Weights of a small image colorization model.
Model: 3.74M parameters, 32-pixel images, arch unet, norm instancenorm, activation relu, widths [96, 192, 192].
Training: adamw at rate 0.0025, 27200 steps, batches of 128.
Data: trained on regions of photos with short descriptions (Visual Genome), 101725 training examples, 34.2 epochs.
Rows from block 6 of a small image colorization model, named by matrix and row number. Each number is 50 + 15 x the weight over its row's rms, rounded and kept within 0 to 99. All counts start at 0.
After each channel's rows are labels from the 100 images, of 14976, where the channel reaches its highest value: "place" is the part of the image that holds the peak. Only what is clearly more common there than usual is listed. The data: regions of photos with short descriptions (Visual Genome).
# conv: 3x3 conv (model.decb.0.0.conv.weight, 192x384x3x3, each kernel summed), inputs 0-54

conv.147:52 52 58 54 47 54 57 63 50 40 60 58 50 51 50 63 65 53 44 44 53 53 47 46 58 61 57 38 45 44 37 58 46 65 45 52 54 44 60 56 38 53 32 41 50 41 50 46 60 47 50 59 39 45 43
place: top left

conv.186:41 76 37 54 47 47 51 47 51 50 30 57 36 57 60 53 55 52 38 46 43 51 48 57 58 37 44 46 63 41 59 54 42 55 47 67 47 60 67 51 45 43 62 47 32 60 38 58 63 43 65 56 40 63 41
place: top left

conv.113:50 45 45 60 46 42 48 51 48 44 35 42 54 47 49 56 40 53 41 45 47 15 52 50 42 38 43 64 42 48 33 63 55 54 58 47 53 36 36 55 46 58 46 51 67 48 43 48 39 45 54 54 46 68 31
place: top left

conv.70:44 33 67 42 59 56 40 54 57 62 64 44 53 46 57 49 38 47 64 56 71 59 29 65 31 54 46 30 48 56 59 52 59 49 58 43 63 50 37 57 53 45 49 43 57 36 41 62 61 48 33 40 54 34 49
place: top left

conv.4:61 57 62 56 43 30 67 50 47 42 39 54 40 49 53 48 61 65 42 48 46 46 74 52 55 48 68 55 47 40 47 40 50 72 48 41 41 47 57 43 54 64 52 51 57 37 58 44 42 50 46 54 34 56 44
place: bottom left

conv.165:51 59 65 50 33 46 64 50 44 31 39 56 42 45 55 59 51 40 40 46 28 43 72 38 60 44 44 48 51 46 41 56 39 61 54 61 37 35 56 53 30 32 45 51 51 66 44 58 31 46 86 76 44 86 31
place: top left

conv.29:58 24 58 50 59 56 34 61 48 75 73 50 61 31 38 50 46 47 69 59 64 56 31 45 44 67 61 55 52 58 42 45 62 45 58 36 48 44 40 62 50 56 46 47 37 42 60 44 58 54 29 28 56 45 51
place: top left

conv.145:39 51 50 48 53 61 51 53 45 46 50 46 54 54 45 46 45 52 50 50 58 50 35 51 41 65 43 41 56 48 48 62 60 47 60 52 59 49 38 53 53 55 49 46 47 48 53 47 56 52 27 47 52 37 61
place: top left

conv.137:58 55 50 41 42 58 49 46 45 49 60 50 67 41 38 63 51 32 56 49 51 53 62 42 58 55 44 43 46 50 43 37 44 54 63 64 32 35 50 40 53 39 53 47 43 45 82 45 44 56 47 46 72 43 62
place: top left

conv.123:43 55 33 67 39 72 54 40 39 37 52 55 47 61 48 53 47 41 47 59 54 66 54 49 61 54 47 38 60 49 61 56 37 59 43 68 33 43 60 47 43 25 53 52 41 70 51 53 42 62 55 59 46 73 58
place: bottom left

conv.121:41 62 58 57 55 51 38 46 42 46 25 44 65 68 44 38 20 52 45 53 49 34 45 56 28 51 37 99 40 55 62 65 49 45 74 47 56 46 37 39 48 50 59 47 65 48 54 55 51 36 58 64 49 53 39
place: top left

conv.65:54 48 46 59 59 60 42 40 61 61 41 50 41 49 58 44 38 53 48 62 58 59 37 53 50 55 55 70 50 59 64 52 52 42 48 51 55 54 52 57 54 41 63 55 50 56 60 52 53 57 39 46 55 46 63
place: top left

conv.28:50 55 66 60 55 55 57 58 52 59 35 39 36 58 59 59 61 66 32 17 31 39 24 57 50 46 51 30 64 46 47 67 69 46 50 56 48 53 53 61 39 48 52 46 21 62 53 44 62 40 25 58 53 53 74
place: top left

conv.163:55 34 47 35 50 57 41 46 60 56 75 55 57 33 37 53 45 35 59 65 67 72 41 49 57 62 49 41 42 56 53 40 41 45 41 42 44 57 50 42 50 42 44 56 67 47 45 58 44 71 49 44 62 32 46
place: bottom left

conv.40:43 57 56 60 57 46 54 72 44 53 42 57 42 51 57 61 65 65 47 36 44 35 52 58 45 40 40 52 49 36 36 66 59 65 55 58 67 42 56 62 38 67 40 32 37 45 51 41 70 32 48 49 38 43 44
place: top left

conv.41:54 53 52 46 46 48 49 50 62 45 51 55 39 50 53 53 52 47 44 50 47 50 61 47 57 50 50 52 51 58 46 49 43 47 40 48 54 47 52 55 45 37 38 41 57 51 37 64 40 49 62 52 39 53 49
place: top left

conv.53:39 45 69 70 51 62 66 54 35 62 46 28 42 54 58 47 59 64 45 27 51 39 15 57 33 65 59 40 50 36 51 69 68 45 58 34 56 44 43 61 42 51 54 49 43 50 42 48 58 39 35 45 54 38 50
place: top left

conv.131:38 53 41 47 56 57 41 55 52 60 45 64 68 65 43 37 34 47 49 45 64 50 29 62 43 62 55 99 48 53 69 58 43 43 64 55 60 54 52 47 58 52 48 44 57 48 59 46 56 48 38 46 44 37 42
place: top left

conv.33:35 55 60 51 42 61 53 42 42 31 44 41 54 52 43 59 38 46 51 46 41 35 53 53 45 49 36 52 43 45 47 59 45 62 65 57 46 28 53 43 32 26 50 46 61 70 46 52 47 43 50 60 52 79 25
place: top left

conv.175:53 33 36 47 48 54 51 45 50 63 68 57 63 36 39 50 48 33 77 68 53 70 55 41 59 51 49 54 69 51 50 28 44 39 49 55 32 53 49 51 61 30 53 61 38 58 52 47 40 78 53 28 61 51 53
place: top left

conv.103:45 47 47 50 50 52 39 46 58 54 41 46 66 38 50 54 29 49 55 52 39 29 49 44 29 48 40 99 52 66 47 61 57 49 64 46 55 34 32 51 44 52 52 47 58 48 50 54 37 51 64 50 54 64 32
place: top left

conv.111:60 45 31 50 42 60 62 39 40 43 80 61 60 60 33 52 69 41 51 59 62 89 50 51 84 75 84 22 56 40 52 34 37 55 40 60 35 55 85 37 67 42 58 68 43 54 54 37 62 72 41 46 52 42 81
place: top left

conv.48:41 48 45 47 41 64 48 49 43 45 64 57 53 48 40 62 53 34 54 50 43 67 51 35 66 55 37 28 61 52 45 47 41 51 51 66 40 35 63 50 36 35 45 41 38 68 62 51 58 59 59 42 55 42 56
place: top left

conv.6:55 47 57 55 49 46 53 73 51 46 42 61 53 45 58 61 58 56 40 37 47 32 48 52 46 45 50 73 39 47 33 61 59 66 55 50 65 36 49 71 33 63 37 34 59 37 44 51 57 39 54 46 40 45 36
place: top left

conv.78:54 42 54 38 49 50 50 53 50 45 56 58 56 37 49 53 48 37 48 54 63 45 64 44 48 60 59 64 38 52 40 51 42 60 50 37 64 46 49 55 44 59 35 43 63 42 53 58 54 53 63 45 43 43 35
place: top left

conv.157:57 50 54 47 50 33 54 57 52 56 47 58 49 54 49 35 48 55 40 55 49 39 55 52 45 52 61 48 40 49 41 45 51 64 55 52 50 53 45 61 49 59 45 48 63 39 57 52 48 50 40 45 46 53 54
place: top left

conv.24:44 70 55 66 50 49 57 56 46 52 30 45 48 61 59 55 54 67 36 39 36 37 41 67 42 45 49 84 50 44 45 61 66 47 60 48 57 40 46 59 46 56 53 41 46 47 48 52 62 32 46 50 51 52 32
place: top left

conv.17:49 55 73 52 64 47 48 63 56 60 41 44 37 56 68 49 47 66 44 40 56 47 42 61 42 45 63 46 56 54 61 61 67 51 45 46 59 49 52 66 50 51 49 33 45 47 50 57 70 37 39 51 43 42 56
place: top left

conv.97:55 51 49 51 40 55 54 49 47 38 62 54 43 56 42 55 57 34 53 56 53 63 56 45 65 58 54 26 51 53 46 42 34 58 36 58 39 53 62 48 45 37 40 53 53 57 47 46 46 66 58 51 37 60 49
place: top left; bottom left

conv.176:41 51 50 56 41 59 57 47 41 37 50 46 55 52 35 55 51 49 45 39 44 51 63 49 48 44 48 41 44 45 50 62 46 56 53 55 49 40 56 44 37 44 52 50 45 68 43 45 49 53 60 65 51 69 43
place: top left

conv.102:44 47 39 57 47 50 39 45 53 71 49 52 71 51 42 38 42 54 57 38 64 64 37 50 52 60 46 99 56 50 71 56 62 33 64 46 59 60 47 49 59 46 53 49 51 61 49 41 53 60 28 50 40 23 53
place: top left

conv.167:35 53 50 53 51 39 39 31 44 50 22 36 65 48 56 42 19 64 52 60 34 23 58 64 15 39 27 99 49 53 62 58 63 44 86 47 62 41 29 49 34 42 70 54 62 62 38 64 25 36 70 53 55 73 33
place: top left

conv.35:53 37 39 23 62 41 34 40 64 61 66 62 61 28 49 38 39 32 81 78 63 74 65 35 53 49 39 54 52 60 61 27 43 38 44 54 46 72 45 49 54 53 56 62 52 47 51 60 45 69 53 39 47 49 62
place: bottom left; bottom right

conv.158:50 48 56 52 53 67 41 51 46 51 50 44 49 48 53 50 39 59 54 47 54 46 37 57 41 52 62 61 54 54 58 51 54 49 60 47 54 39 49 45 53 49 57 47 51 46 73 44 56 48 47 33 60 47 34
place: top left

conv.88:62 39 48 42 53 57 30 38 57 64 53 38 51 33 45 51 42 47 63 53 63 69 47 44 57 54 56 51 48 62 50 38 50 32 46 37 49 59 44 50 65 39 60 63 52 52 45 44 45 54 54 43 59 46 47
place: bottom left; bottom right

conv.12:40 38 51 52 58 52 37 39 60 65 58 42 56 41 51 36 34 46 64 60 56 57 51 42 38 51 41 67 53 63 57 42 53 39 52 36 47 59 36 47 48 38 54 57 55 55 37 61 39 60 53 44 47 55 47
place: top left

conv.151:42 44 50 57 46 62 48 53 52 58 42 42 66 51 49 47 43 60 51 38 48 61 26 51 36 60 50 99 56 52 71 62 62 33 64 35 55 54 49 54 54 46 56 50 47 59 46 40 69 56 42 41 52 50 44
place: top left

conv.83:38 48 51 53 59 45 30 35 46 55 29 33 71 41 52 42 15 61 53 65 40 30 45 54 20 41 31 99 42 59 57 61 64 41 87 39 64 41 28 46 47 50 71 51 61 49 49 59 32 39 66 49 58 59 39
place: top left

conv.187:47 42 53 51 55 47 54 61 42 68 50 56 37 51 60 49 54 64 46 29 52 46 37 57 42 54 63 28 48 40 53 59 56 61 50 37 58 42 53 56 54 49 49 44 48 56 57 47 71 44 35 39 60 33 36
place: top left

conv.0:54 51 47 58 45 34 44 35 58 53 41 46 40 50 51 45 52 46 50 45 48 64 49 40 68 38 42 15 64 55 60 49 52 41 39 56 38 64 49 51 58 43 63 63 39 69 43 56 43 54 51 72 42 65 77
place: bottom left

conv.98:65 60 50 56 55 50 47 67 50 51 61 65 45 64 52 56 58 49 34 42 55 55 41 56 61 56 69 32 41 50 47 55 44 68 37 55 56 53 62 56 43 70 43 40 49 35 54 50 70 41 45 48 38 36 61
place: top left

conv.62:29 55 48 55 52 46 41 30 43 50 22 31 70 50 53 44 13 60 48 63 35 23 53 58 16 37 28 99 51 49 62 67 61 36 94 47 60 34 35 43 32 37 73 50 51 57 46 60 34 33 69 59 67 70 28
place: top left

conv.72:32 61 47 54 39 51 62 34 42 41 62 65 63 58 35 46 46 43 53 70 25 52 73 50 65 52 25 32 72 44 58 45 37 50 55 72 36 45 68 38 38 44 59 60 19 77 57 54 54 63 60 73 38 45 59
place: bottom left

conv.57:53 38 39 40 54 52 34 32 55 63 71 48 66 44 35 43 39 35 73 77 62 69 43 50 58 65 49 61 55 60 55 33 53 31 54 47 33 62 47 32 70 44 57 62 45 46 66 43 39 73 29 43 62 39 61
place: bottom left

conv.27:55 46 63 34 60 57 31 54 41 55 68 46 69 43 39 39 33 35 65 54 57 66 44 55 40 49 44 46 42 49 63 45 51 39 60 51 56 63 42 46 54 46 56 57 55 51 41 58 73 48 50 42 51 47 71
place: top left

conv.89:58 50 43 54 54 39 21 40 59 50 42 51 67 50 49 58 40 29 57 68 25 22 67 37 59 23 24 95 57 70 38 46 42 55 55 56 68 45 40 45 36 41 47 54 48 49 40 45 32 27 70 58 38 66 59
place: top left

conv.112:48 41 52 50 45 58 45 45 48 57 57 53 57 45 42 51 49 43 67 64 53 60 48 45 58 60 44 40 56 51 52 42 48 43 49 50 38 48 56 46 54 41 49 62 45 53 47 47 45 63 51 44 51 48 49
place: bottom left

conv.7:64 42 54 59 58 43 46 47 57 70 32 43 42 64 57 43 55 66 43 45 67 51 41 42 56 70 71 76 57 54 47 42 51 40 46 51 43 61 49 57 58 60 53 54 41 42 63 31 45 47 31 34 43 31 66
place: top left

conv.71:42 55 70 47 62 50 47 61 48 55 38 33 44 47 70 41 32 75 41 35 59 45 39 53 12 60 63 59 45 49 60 62 64 52 56 27 70 49 40 55 42 58 61 45 53 53 50 63 68 38 51 41 53 47 44
place: top left

conv.94:38 52 51 59 46 57 55 50 38 41 35 43 62 51 50 49 44 59 36 40 46 26 41 61 34 39 42 60 50 43 54 66 61 55 70 41 60 35 47 48 39 48 53 49 55 54 44 54 53 32 57 58 60 58 17
place: top left

conv.133:45 56 59 48 43 56 54 43 43 40 39 58 55 39 48 48 46 38 52 51 39 47 68 34 54 51 42 70 59 54 45 46 45 62 60 66 35 42 47 47 39 36 43 55 52 62 56 46 27 51 71 59 54 73 43
place: top left

conv.128:61 26 48 39 50 41 38 37 58 66 68 45 62 33 36 45 43 39 78 74 64 68 46 33 57 56 53 63 48 57 48 24 51 40 51 40 35 62 43 41 65 49 52 70 56 43 56 44 30 73 43 30 55 41 66
place: bottom left

conv.148:39 46 46 51 54 62 47 52 49 53 65 61 57 48 53 53 49 45 52 60 51 58 44 48 50 49 37 34 54 50 55 52 50 61 44 56 54 47 56 56 42 41 48 42 47 55 47 62 61 54 52 51 46 47 43
place: top left

conv.82:47 66 49 68 47 65 50 54 50 35 37 51 32 61 54 59 53 56 39 40 32 44 44 54 51 55 45 46 56 54 49 61 48 43 46 50 52 43 55 50 41 38 49 33 44 58 46 47 45 39 63 56 47 63 45
place: top left

conv.86:43 46 53 47 53 50 39 41 37 57 44 51 49 48 47 49 41 51 56 53 48 51 56 46 51 45 38 63 67 53 56 45 52 41 57 60 40 51 47 40 45 26 54 60 40 58 49 41 38 54 55 47 70 65 53
place: top left

conv.178:50 41 54 47 49 57 45 55 43 56 57 47 54 41 42 53 50 54 60 49 51 41 30 44 47 63 57 45 41 49 51 46 57 46 60 41 49 41 45 50 51 54 55 49 47 47 60 36 55 50 40 35 66 35 45
place: top left

conv.138:49 55 28 52 53 51 47 42 60 56 54 66 35 53 55 41 52 51 49 61 52 63 57 47 63 53 52 40 56 56 53 40 36 52 40 64 40 68 57 44 61 48 57 56 40 49 59 45 40 68 51 44 45 34 59
place: bottom left

conv.8:44 53 46 48 59 51 42 50 52 47 44 49 53 45 51 49 43 58 51 56 50 41 40 51 35 55 45 75 39 52 54 55 58 49 57 48 60 52 49 51 50 60 52 46 60 44 49 43 51 47 46 46 51 41 41
place: top left

conv.190:55 61 60 61 49 37 64 55 47 38 44 53 48 63 53 52 53 61 31 48 47 37 77 47 53 63 57 68 47 44 41 58 44 77 56 61 51 38 61 46 40 62 43 41 54 50 57 42 44 46 52 65 31 60 53
place: top left

conv.156:63 32 36 54 38 69 51 60 49 49 79 61 57 41 33 59 61 42 63 43 54 60 33 43 71 64 71 31 57 52 49 40 37 55 48 51 28 54 63 43 60 41 54 54 30 56 58 28 53 71 30 48 57 40 74
place: top left

conv.146:52 25 59 48 52 54 46 50 38 73 70 44 68 14 43 58 49 45 59 42 52 52 34 31 47 37 60 52 50 42 38 43 68 51 71 24 50 36 46 50 44 40 52 51 31 49 61 48 60 52 43 27 74 30 41
place: top left

conv.108:41 60 42 46 39 44 57 31 47 30 47 49 40 47 51 53 47 47 51 60 24 44 76 48 59 31 31 43 55 51 43 46 48 50 50 62 30 45 47 36 40 30 51 59 43 67 46 59 22 59 76 76 48 85 38
place: top left

conv.22:52 43 57 39 67 52 28 41 57 58 48 32 54 38 52 39 32 51 65 64 70 51 35 58 35 62 48 67 38 66 54 47 63 33 53 32 62 61 26 54 55 59 58 52 72 31 45 55 41 48 41 31 55 46 53
place: top left

conv.56:52 46 52 51 58 50 42 67 53 66 52 58 59 43 53 49 51 50 52 50 57 47 42 44 42 50 57 79 49 49 46 47 53 53 52 49 55 53 44 61 58 66 47 43 47 36 55 48 61 50 40 32 46 26 57
place: top left