From a checkpoint of a small image colorization model: 34.2 epochs.
Rows from block 2, named by matrix and row number. Each number is 500 + 50 x the weight over its row's rms, rounded and kept within 0 to 999. All counts start at 0. Numbers have three digits each. After the name is the row's rms in percent of the matrix's.
# conv: 3x3 conv (model.enc.1.0.conv.weight, 192x192x3x3), inputs 15-19, a 3x3 kernel for each
conv.50 097:541471505533461479495459483552544504526560544531544575494508541510541540531561559578485543557477567558474592528570546552636576534577528
conv.51 107:493485489501502512484488504536532482530538491525529480467450444449407392491443399494490451531513492537544518466443363445398377521469429
conv.52 100:480453441472438449454437444586530528559485500562468492534536592515511548530544597595533562535464493544459505542485510493432475503453523
conv.53 098:520523479519579487519618532542531489510569506541546527454456428506494442522498494548555450537651485533585489470478466518560488561590541
conv.54 096:515499504511490484530512499577543515554560517540566518490528504506524561450460539642591555624576519584566513555546520534556570473475561
conv.55 101:521609566475535515421462437463469508502490505464475499470400417492427435644625572459530500499504505513513526482481496516494465524539520
conv.56 101:518547554547611575514572536520517488524521466512516495515508447536512431551500460562596498620644483579559460499496460569565470576547480
conv.57 101:480555612493604628476557528493468497485468492518484466514488487530482494543480501478513624490562609496546534473455523506515534533498486
conv.58 101:538546489529565498557598539491460540457536541488520515442475477495505460492474464592512523495542558546514502457443518462608523526539505
conv.59 094:482468459508455451532466416614603615589577540574554540501554560470529539466490546623610575647593517615564496497509508507509501515471473
conv.60 095:467486484469467514426448475503549538515559509520493525488441417520483437541501501467493481500491507511530539501494491531512513482463494
conv.61 101:493494522478470476515544538549519558473404499490450466400455459468546566511535555537480557514455572560534586426429478447476537514574589
conv.62 103:549502512535483498550531572493577531542546468449407433508536509419451460482489462512540506562545481513476467565633553515465410537530541
conv.63 103:447463420505507458511521482593645651548567583559538541496512524476484480485496523617650611581591527544550504442458461495520487545561526
conv.64 104:471483471435466465456506512492388478476391446517492465553558560563558548509500478543471485549505530556553522514492479483457457513523443
conv.65 101:523483508518474529518493533457474564444476608493530556468509505484529500491510490544453564490405597511436559466468554468503617489520527
conv.66 093:425403388491435434510439433579629635574604559561564544491526535465523486473529541558589553582567531550502490444469474501543502555554543
conv.67 101:497508505523516515559503494526545497586547474619556439492437445473412444461422476525493466566518476613560512544515467529507444549494447
conv.68 101:447514516462544561503554534490509623503549623550532497541512460499465408483449415498498575515524585578534509483499553504540553532505415
conv.69 097:637555479591523456561525477526528504531572551472507518452441503469466513524542557559522506582553533539537553597526523555530463574554506
conv.70 100:455519561465576632485577581522523517522526504526511505558534486558526498503472469546649617575706608582601547505525521529578547531519501
conv.71 099:482571507484599541516602563500499510474423464476454507516415449505413435528446420505543504485516469527541514527490428504495432534548531
conv.72 103:474468445549532511497475487517568540487557420453433488477466487492453488488516543496583509522610448488438472485503507577591461512483551
conv.73 098:508452481520490502595574596414458459412495444485497455453531535447454506409389417470469501425487484510524504472514545406457455478432422
conv.74 105:476499488509506516541548512458401540508477595525498494547584589481486503413393420473439559523492573564534513515535637493506563483420421
conv.75 098:504470502505472487483482504546564502496574588502528580538560534564579559575567540579507536570494589527487579551586553558623588536554543
conv.76 102:496528526454478499496508513485599537549585479549549485506498441550523505534526512511568484563567502568580533571575490592552477572576554
conv.77 103:502529552467507538503517523449540517499531458523579451466466443534496470534535534494524512538554522569587514471530470543535484579601537
conv.78 099:484505468485513477549588567561543564539446497484480543504472507471441470401371401598567546567497475503517513560489481536418464486517546
conv.79 102:402417406485470488552567537554507465560528487512476484525578547495528510471479466501508525521530502559557535462481452554570539478470466
conv.80 097:516507604509498631506581684574547437534570398535533460511468397518527432481504451562544475576641501530552529504485440492520451522571570
conv.81 099:533537543526544556512521537540498508472471479529488428489494466508548520501532516557561579517543581515547493507526506478497520514528455
conv.82 100:506536525492537525479515548530520518536423455468459429474432471514475485542546496544550499543504466485523459515473459506451491513515523
conv.83 103:509513537489491535503527535498468418443424377440431390493477513501508544509489507509521469503514488467512490519501484478491504497533493
conv.84 099:502537511516566528529542488512396492505464536528532532506492520513471475499451417524469508548514550540534518526497576480526537546545462
conv.85 101:493538565487555554483503495536489473506481476529469471571504461615576547596563547548565471553581533554493478520520476544573526578544506
conv.86 096:546574477568597458543550480495505498443517452486480487492451522510443494483424474566546465504548414552502421506493508547523394558463395
conv.87 097:499462447508427423521466434595604606583568557555541561496527551490566549475489534615612601595575554588559546499494524518515503492453480
conv.88 096:470476560458510636500546651482464467519485454493529399490484474499460378539523416477470495509554520535649496490461502472411408569614535
conv.89 099:567624538552631508476502409503456540482484490500506519460439473527468484573561552486523509449531472502554502463423471519560504504524482
conv.90 096:461423428493447463503436445585615604572620542518596540468533520466532463478534523557570585580559543552508528451497468513542497540551520
conv.91 097:497547492507582523485543445477466548497510549513514513456449472479424437553498470491518542499496534520531503446444548497487489552530432
conv.92 104:490517520503529527522540505531486470455514451493496476637557461646597500548525493609582467571621467543545480564544469549600502535525473
conv.93 102:437427420491481453498508486637633607602560536560538515521545543478483484495502510631623579610566518561539514488460483523515488572547516
conv.94 093:415376424460422464475409443572593595563592563571612534502560525497541494503552556528571583525524542525490507462479481489519501559555557
conv.95 100:445444495515521594539536612499582520528609397528529438541551491487500422475546479500555508527640446540532486444508451485523374519573514
conv.96 101:541533504573593551565599533526537545547590529523562555473466434492466443512484477537540548579651550550566546499514498538568517537558552
conv.97 099:556557533557552536526537524498480513462443454490483433475505481480513500489509479558545522536540519505525472530528503505499444515525419
conv.98 098:463522507464549549509579570514551548487613471506536499510513475498556483434519513477589519469747517495634532452494491433596474458599537
conv.99 101:518493569566589711520549668413466472441456430470478466440511438406424338487490386462475536483493516496486533419490475455462413489512494
conv.100 098:505513529499487516523559577519540542495495500506453459446435420512559535527559570531542541522526554576562593455464489493514553557598605
conv.101 093:456352445444324420492421467518576553495569498499523493488528466509536475515536500514547539489495476504492509453468462508497463507528499
conv.102 107:438454471444454458472483493479415450433363449481446482532540547565610596543542507507460475505474524501477498487481482476465492489516484
conv.103 097:458461442477464446479483461574603593545589569532547553461521542481516525459502520605628601568549520520516503438480500475508487519509504
conv.104 103:489532545461480542508499518464418498465418519487504549458448437552463414576521463450441522476449542549510554452428430482466427593564507
conv.105 102:473496534478473506509483511561553502508534443525550462504505416532537446480477469613618522582548448547532451471447413476470389525485450
conv.106 104:538534528526554554539543527607589551591578555527543534457398409464428414511493507534541524566585537526578544547520517528518514555558557
conv.107 096:486483463498461447518489428618608578576548516555543523517525527547551573495491524654636581601553487583557517529536515530527514535468461
conv.108 104:553516486592574497575552505555538484569589514510557492490448484485441450522502530535501470592582491522546497549511511529510473600588545
conv.109 097:547567523558560532542539485507463531494433494488500434487475514463490506472477488570541554542520525495521486532484506498479475493515466
conv.110 100:406435408388402414484514501560552527543521487513497485607616559633663588532545533556568533506503486510521499558538513516517461520544486
conv.111 100:549517512565502519515488502458474576452451572497484519447485474478496451506490464542450565531412587530428496432454515472504527521534501
conv.112 107:495476468521535538499505485549532515532515564566574615468472497423377422515475490509460466537489532581546554453438441487477520568542546
conv.113 102:520482484523495527510483535484543514474508579511499562511576533521580528542560522587526539561486604541482599523557550536602583516519530
conv.114 105:490508492534553523530526512523509513525522524578589591441437461408382381446388357519478498512495498547537526439424445512508501509472431
conv.115 099:440451466537575606559637624473511529488476537489494497539531510481501437501488435470521511501545605503584507411456467447527543527583518
conv.116 095:614587573540527525467470440500501540504485495536525500445466475530542503527540527565584602502518520497511471542523539534516482531528451
conv.117 103:485495498476479478493525541499431462448350439456403459517495518534532576519510508528503506555469530502468526488489468495457496497516522
conv.118 098:543514504533481476525478492518622563513630577541627571444458465446479453483494458520526543549529558569547575542541541526523495565539501
conv.119 096:534491561542480491516464466582533535576573569541524592488458452537507445548564494574487549553472561558496578534521517584608523536562500
conv.120 101:487510544487522580499521543477550622510565602534524504492465410484449413490477433494528568515547555557538519453497546487507476505477425
conv.121 097:515528505511531496518517461494417530494448530492516501448431501516419468582510481489460532514450514548542523433428506520476479561569405
conv.122 095:480466444443440426511496486604612590597596530565567513487526543500544547459476495593606564597579524589555531481488522516542495545488468
conv.123 099:440524549487599639487589609498523483520516493517500485548526469524505451538504466509615535568724560549608503461492505507544520545551537
conv.124 103:504510517491489505484473497537508462557456408531464445423424469471467512550550613519504506557505488542512532415452460517448485533520558
conv.125 103:507471476572565530551523512486528533487524537512570562417445474335298384417360395469450464509487501521495505457448476493486485485487482
conv.126 100:478471475482495473541565573539589531461470536502454522594557508579600609509482476554600550534559583552529560567555524502526549516524546
conv.127 098:554556477567627561541594530474456554465447496521513434447452532433359425445391421489440494486447500521556474507452593483426463519500363
conv.128 097:488525576513533615504508587468466518499482486489480407487430446455372393473432458498525551502528511490506468413421488412423468474496525
conv.129 100:486465479515510487602583565492552472504632462543606509522522501508481461470465457480556513542674494568627507494492492512553451523545507
conv.130 107:505497499501495496528552543494452476371370458445441458472513511523579576508521496561527487512517551500506507471475489455491547500548506
conv.131 099:531618535489576536477569552476464510471421495476449530458384474482402465500443477516523534507486517505505558524470479480446458515528555
conv.132 098:413478472558623628533583595491500546483467519514464482498489472492497456517494483495535553558552584512494474430467471501537518585562554
conv.133 104:528528511551571527542560527629579607567590586507546538478446463476438455502485475528536515539564538526549527574552553558537519540538518
conv.134 098:531579522554624528542598520517531544513566526537502511455453434466462435459454498551539544525557527586487495455529509467559482529531504
conv.135 100:518561537569630563513565529526527487508514471491505478518496457530497427537509472558592498615635483575532471495510461566557473570553506
conv.136 103:461482476474521539508539558556555493559492453494439447502418387498372332535454446484490461528516449518480448525490407542469429517475508
conv.137 099:486474452470461454476544540481528514487534531523539512521526551563556567487480513476530538432524562471554574508495552441480502459519535
conv.138 096:518482454506451412540483448598613631581565569549537574502512546525541557464487541646611576630568525612561537514513527540536523532477477
conv.139 103:491486525511497509524492486503482531600494493613482438503501542466430504473448515486450536539443500594519508556544592546457501545422470
conv.140 103:523507506499504499494516517498420477442407459469452445484526548523564572541538524498498504497500530474514511499495510484511506509527469
conv.141 099:531511514551512554505484505475503565495454562537464509476484439475489442532501452588492517584428566564431483466503477478517515534562502
conv.142 103:466502479499597543504539524519576534527581448530523505526508433525524443508554499510661507541811490541590486478510469515606442531582520
conv.143 100:499622544472634566466585555455482506490361488481413483512378437520377430577480490502555507499485479537540501521493513506413453521477533
conv.144 095:525476510504442476466452460572543540558567566561532564520498465553533466571559477539488550563477553578484580559562518577581494567532465
conv.145 104:499538546511489491508492489537528466563585441525572442547491469628563530560553496573605528585628484556570466563568513606578476522528430
conv.146 100:474541592500597656499586605508512497504503483510482496527503486548498476536506448539590572554660563540576521494496507547561541556535524
conv.147 102:484492461523529482586616555512503522516457505512526539459464535353319438387326385493493501547487477547500519502431488479364441518473482
conv.148 096:462443455466424436524474434589584572608560510533529525523522537542558575468478503587589561605557489595550514520501499540519517511431472
conv.149 098:515553553500553566498518503497481530484463490535535471490482483469502497437471509522541594506527563503530540522472512478476533476503522
conv.150 099:502517534508529542507495485439467578476464524565484445458451504482453488541468498462493577485478543546490500420447579484462501614502430
conv.151 099:475452507534513570612547653493477495544581402536509386446509508494478458442503475468462506538599483547529484377447508474535393518553502
conv.152 104:473536504480525515470508494474446470476435490517487483622585559640618589581569556519528500515541523538513503548553538568581557551535489
conv.153 099:519518494535519520525529538503460522446456493512488428494521498543559499488490458563545553521536581502540458522495466505503485522549456
conv.154 099:527528491541565537537546494543512524496447483501487442481452486486480485486511506581548504549532494529533447533460434527476495523526484
conv.155 104:489499466509523501532549531565528503537451474517476500452440488361293418406320421519491474518456454473440482498443439467390406441432450
conv.156 101:458482468529550557513546537547519520576437468495465541534472468509465457528515463568549495599515459505518498530458433567438467519514548
conv.157 096:439421433462423409523480459613597554586550523575515532546559556539564565484492517620617567596553519606548505518512508536500504587484503
conv.158 100:496588515471577533442497452487505558511493547480481523464408440529387428606540472461527543488506532500494512446452513475438447527499453
conv.159 097:474485576446465578547571628533521420520548406507513430538475410542511419512535472500462452507589505517600506509460470463475389509598507
conv.160 098:432456436465524534513629634490493511487542555495544521532530525479519449460476473464502472450583599481630534432463493411529537470554555
conv.161 104:487471488482500519509539533496396572468441547494540490505535528544534495460439418552412559503418533500542487478424517529529578490533461
conv.162 097:529533491572587552552547495482475503474456494486468450482499492451503480471501476530542518538513514505509493485451462506479485505526491
conv.163 102:491499595455475529507485558507507496525495468534522500497480405507529431466526475506520530506514515522556533486439441490457433476523511
conv.164 098:495534595501547607508484540482449513468471479552500482483498490431471506421483526494440561439455524502444485474508579482567573484483484
conv.165 098:462423449443447463546522528557526546521530579503537606556591514568607569435482453538519536518531562538547572488490458528528521406453482
conv.166 101:576584569518524526467484486490513479482515449485499464423387392556458432665644596480458458497535432532563500472486449546545469623618548
conv.167 099:544490425559507473577562562497562542475499456481456471480450526505477511518488464563535478522498463560507504516500491528451420562482484
conv.168 097:517508560526488528511452470535513594553543602561536540468457453507493422533515494537468552549498553566492562467481537565580550577554480
conv.169 105:453492486485482490519518501578463462594440401555513456499510514615565572536533544545530480585527487553558497570502499562485484527514484
conv.170 097:540553532496493449552551512527494528482501502496455526478420450530509456488491486546503516497475522551506548533487440520555462482500477
conv.171 099:450444562442394507485468498523542503535522489520551486541539496521536505467481467540519545522472508547511525477473473493488459475452441
conv.172 099:480522634454513621507518610476500545476509564489482491530524351497495390446482402489484570494510572538536545509517491473509462420429420
conv.173 100:473492513476479523545561625529527460561477548521481529510535507481538515396438443528557542567499647529482597478482431472437538460494579
conv.174 097:543538510570577540507512479499480540472434476478471452504493487511516491490495474545555517521540515497510461500479480506491487513507447
conv.175 102:461469482516578560535589585503558495526590419525518464512505454504493425504534491473568476559763452561615490445485458534585414561610529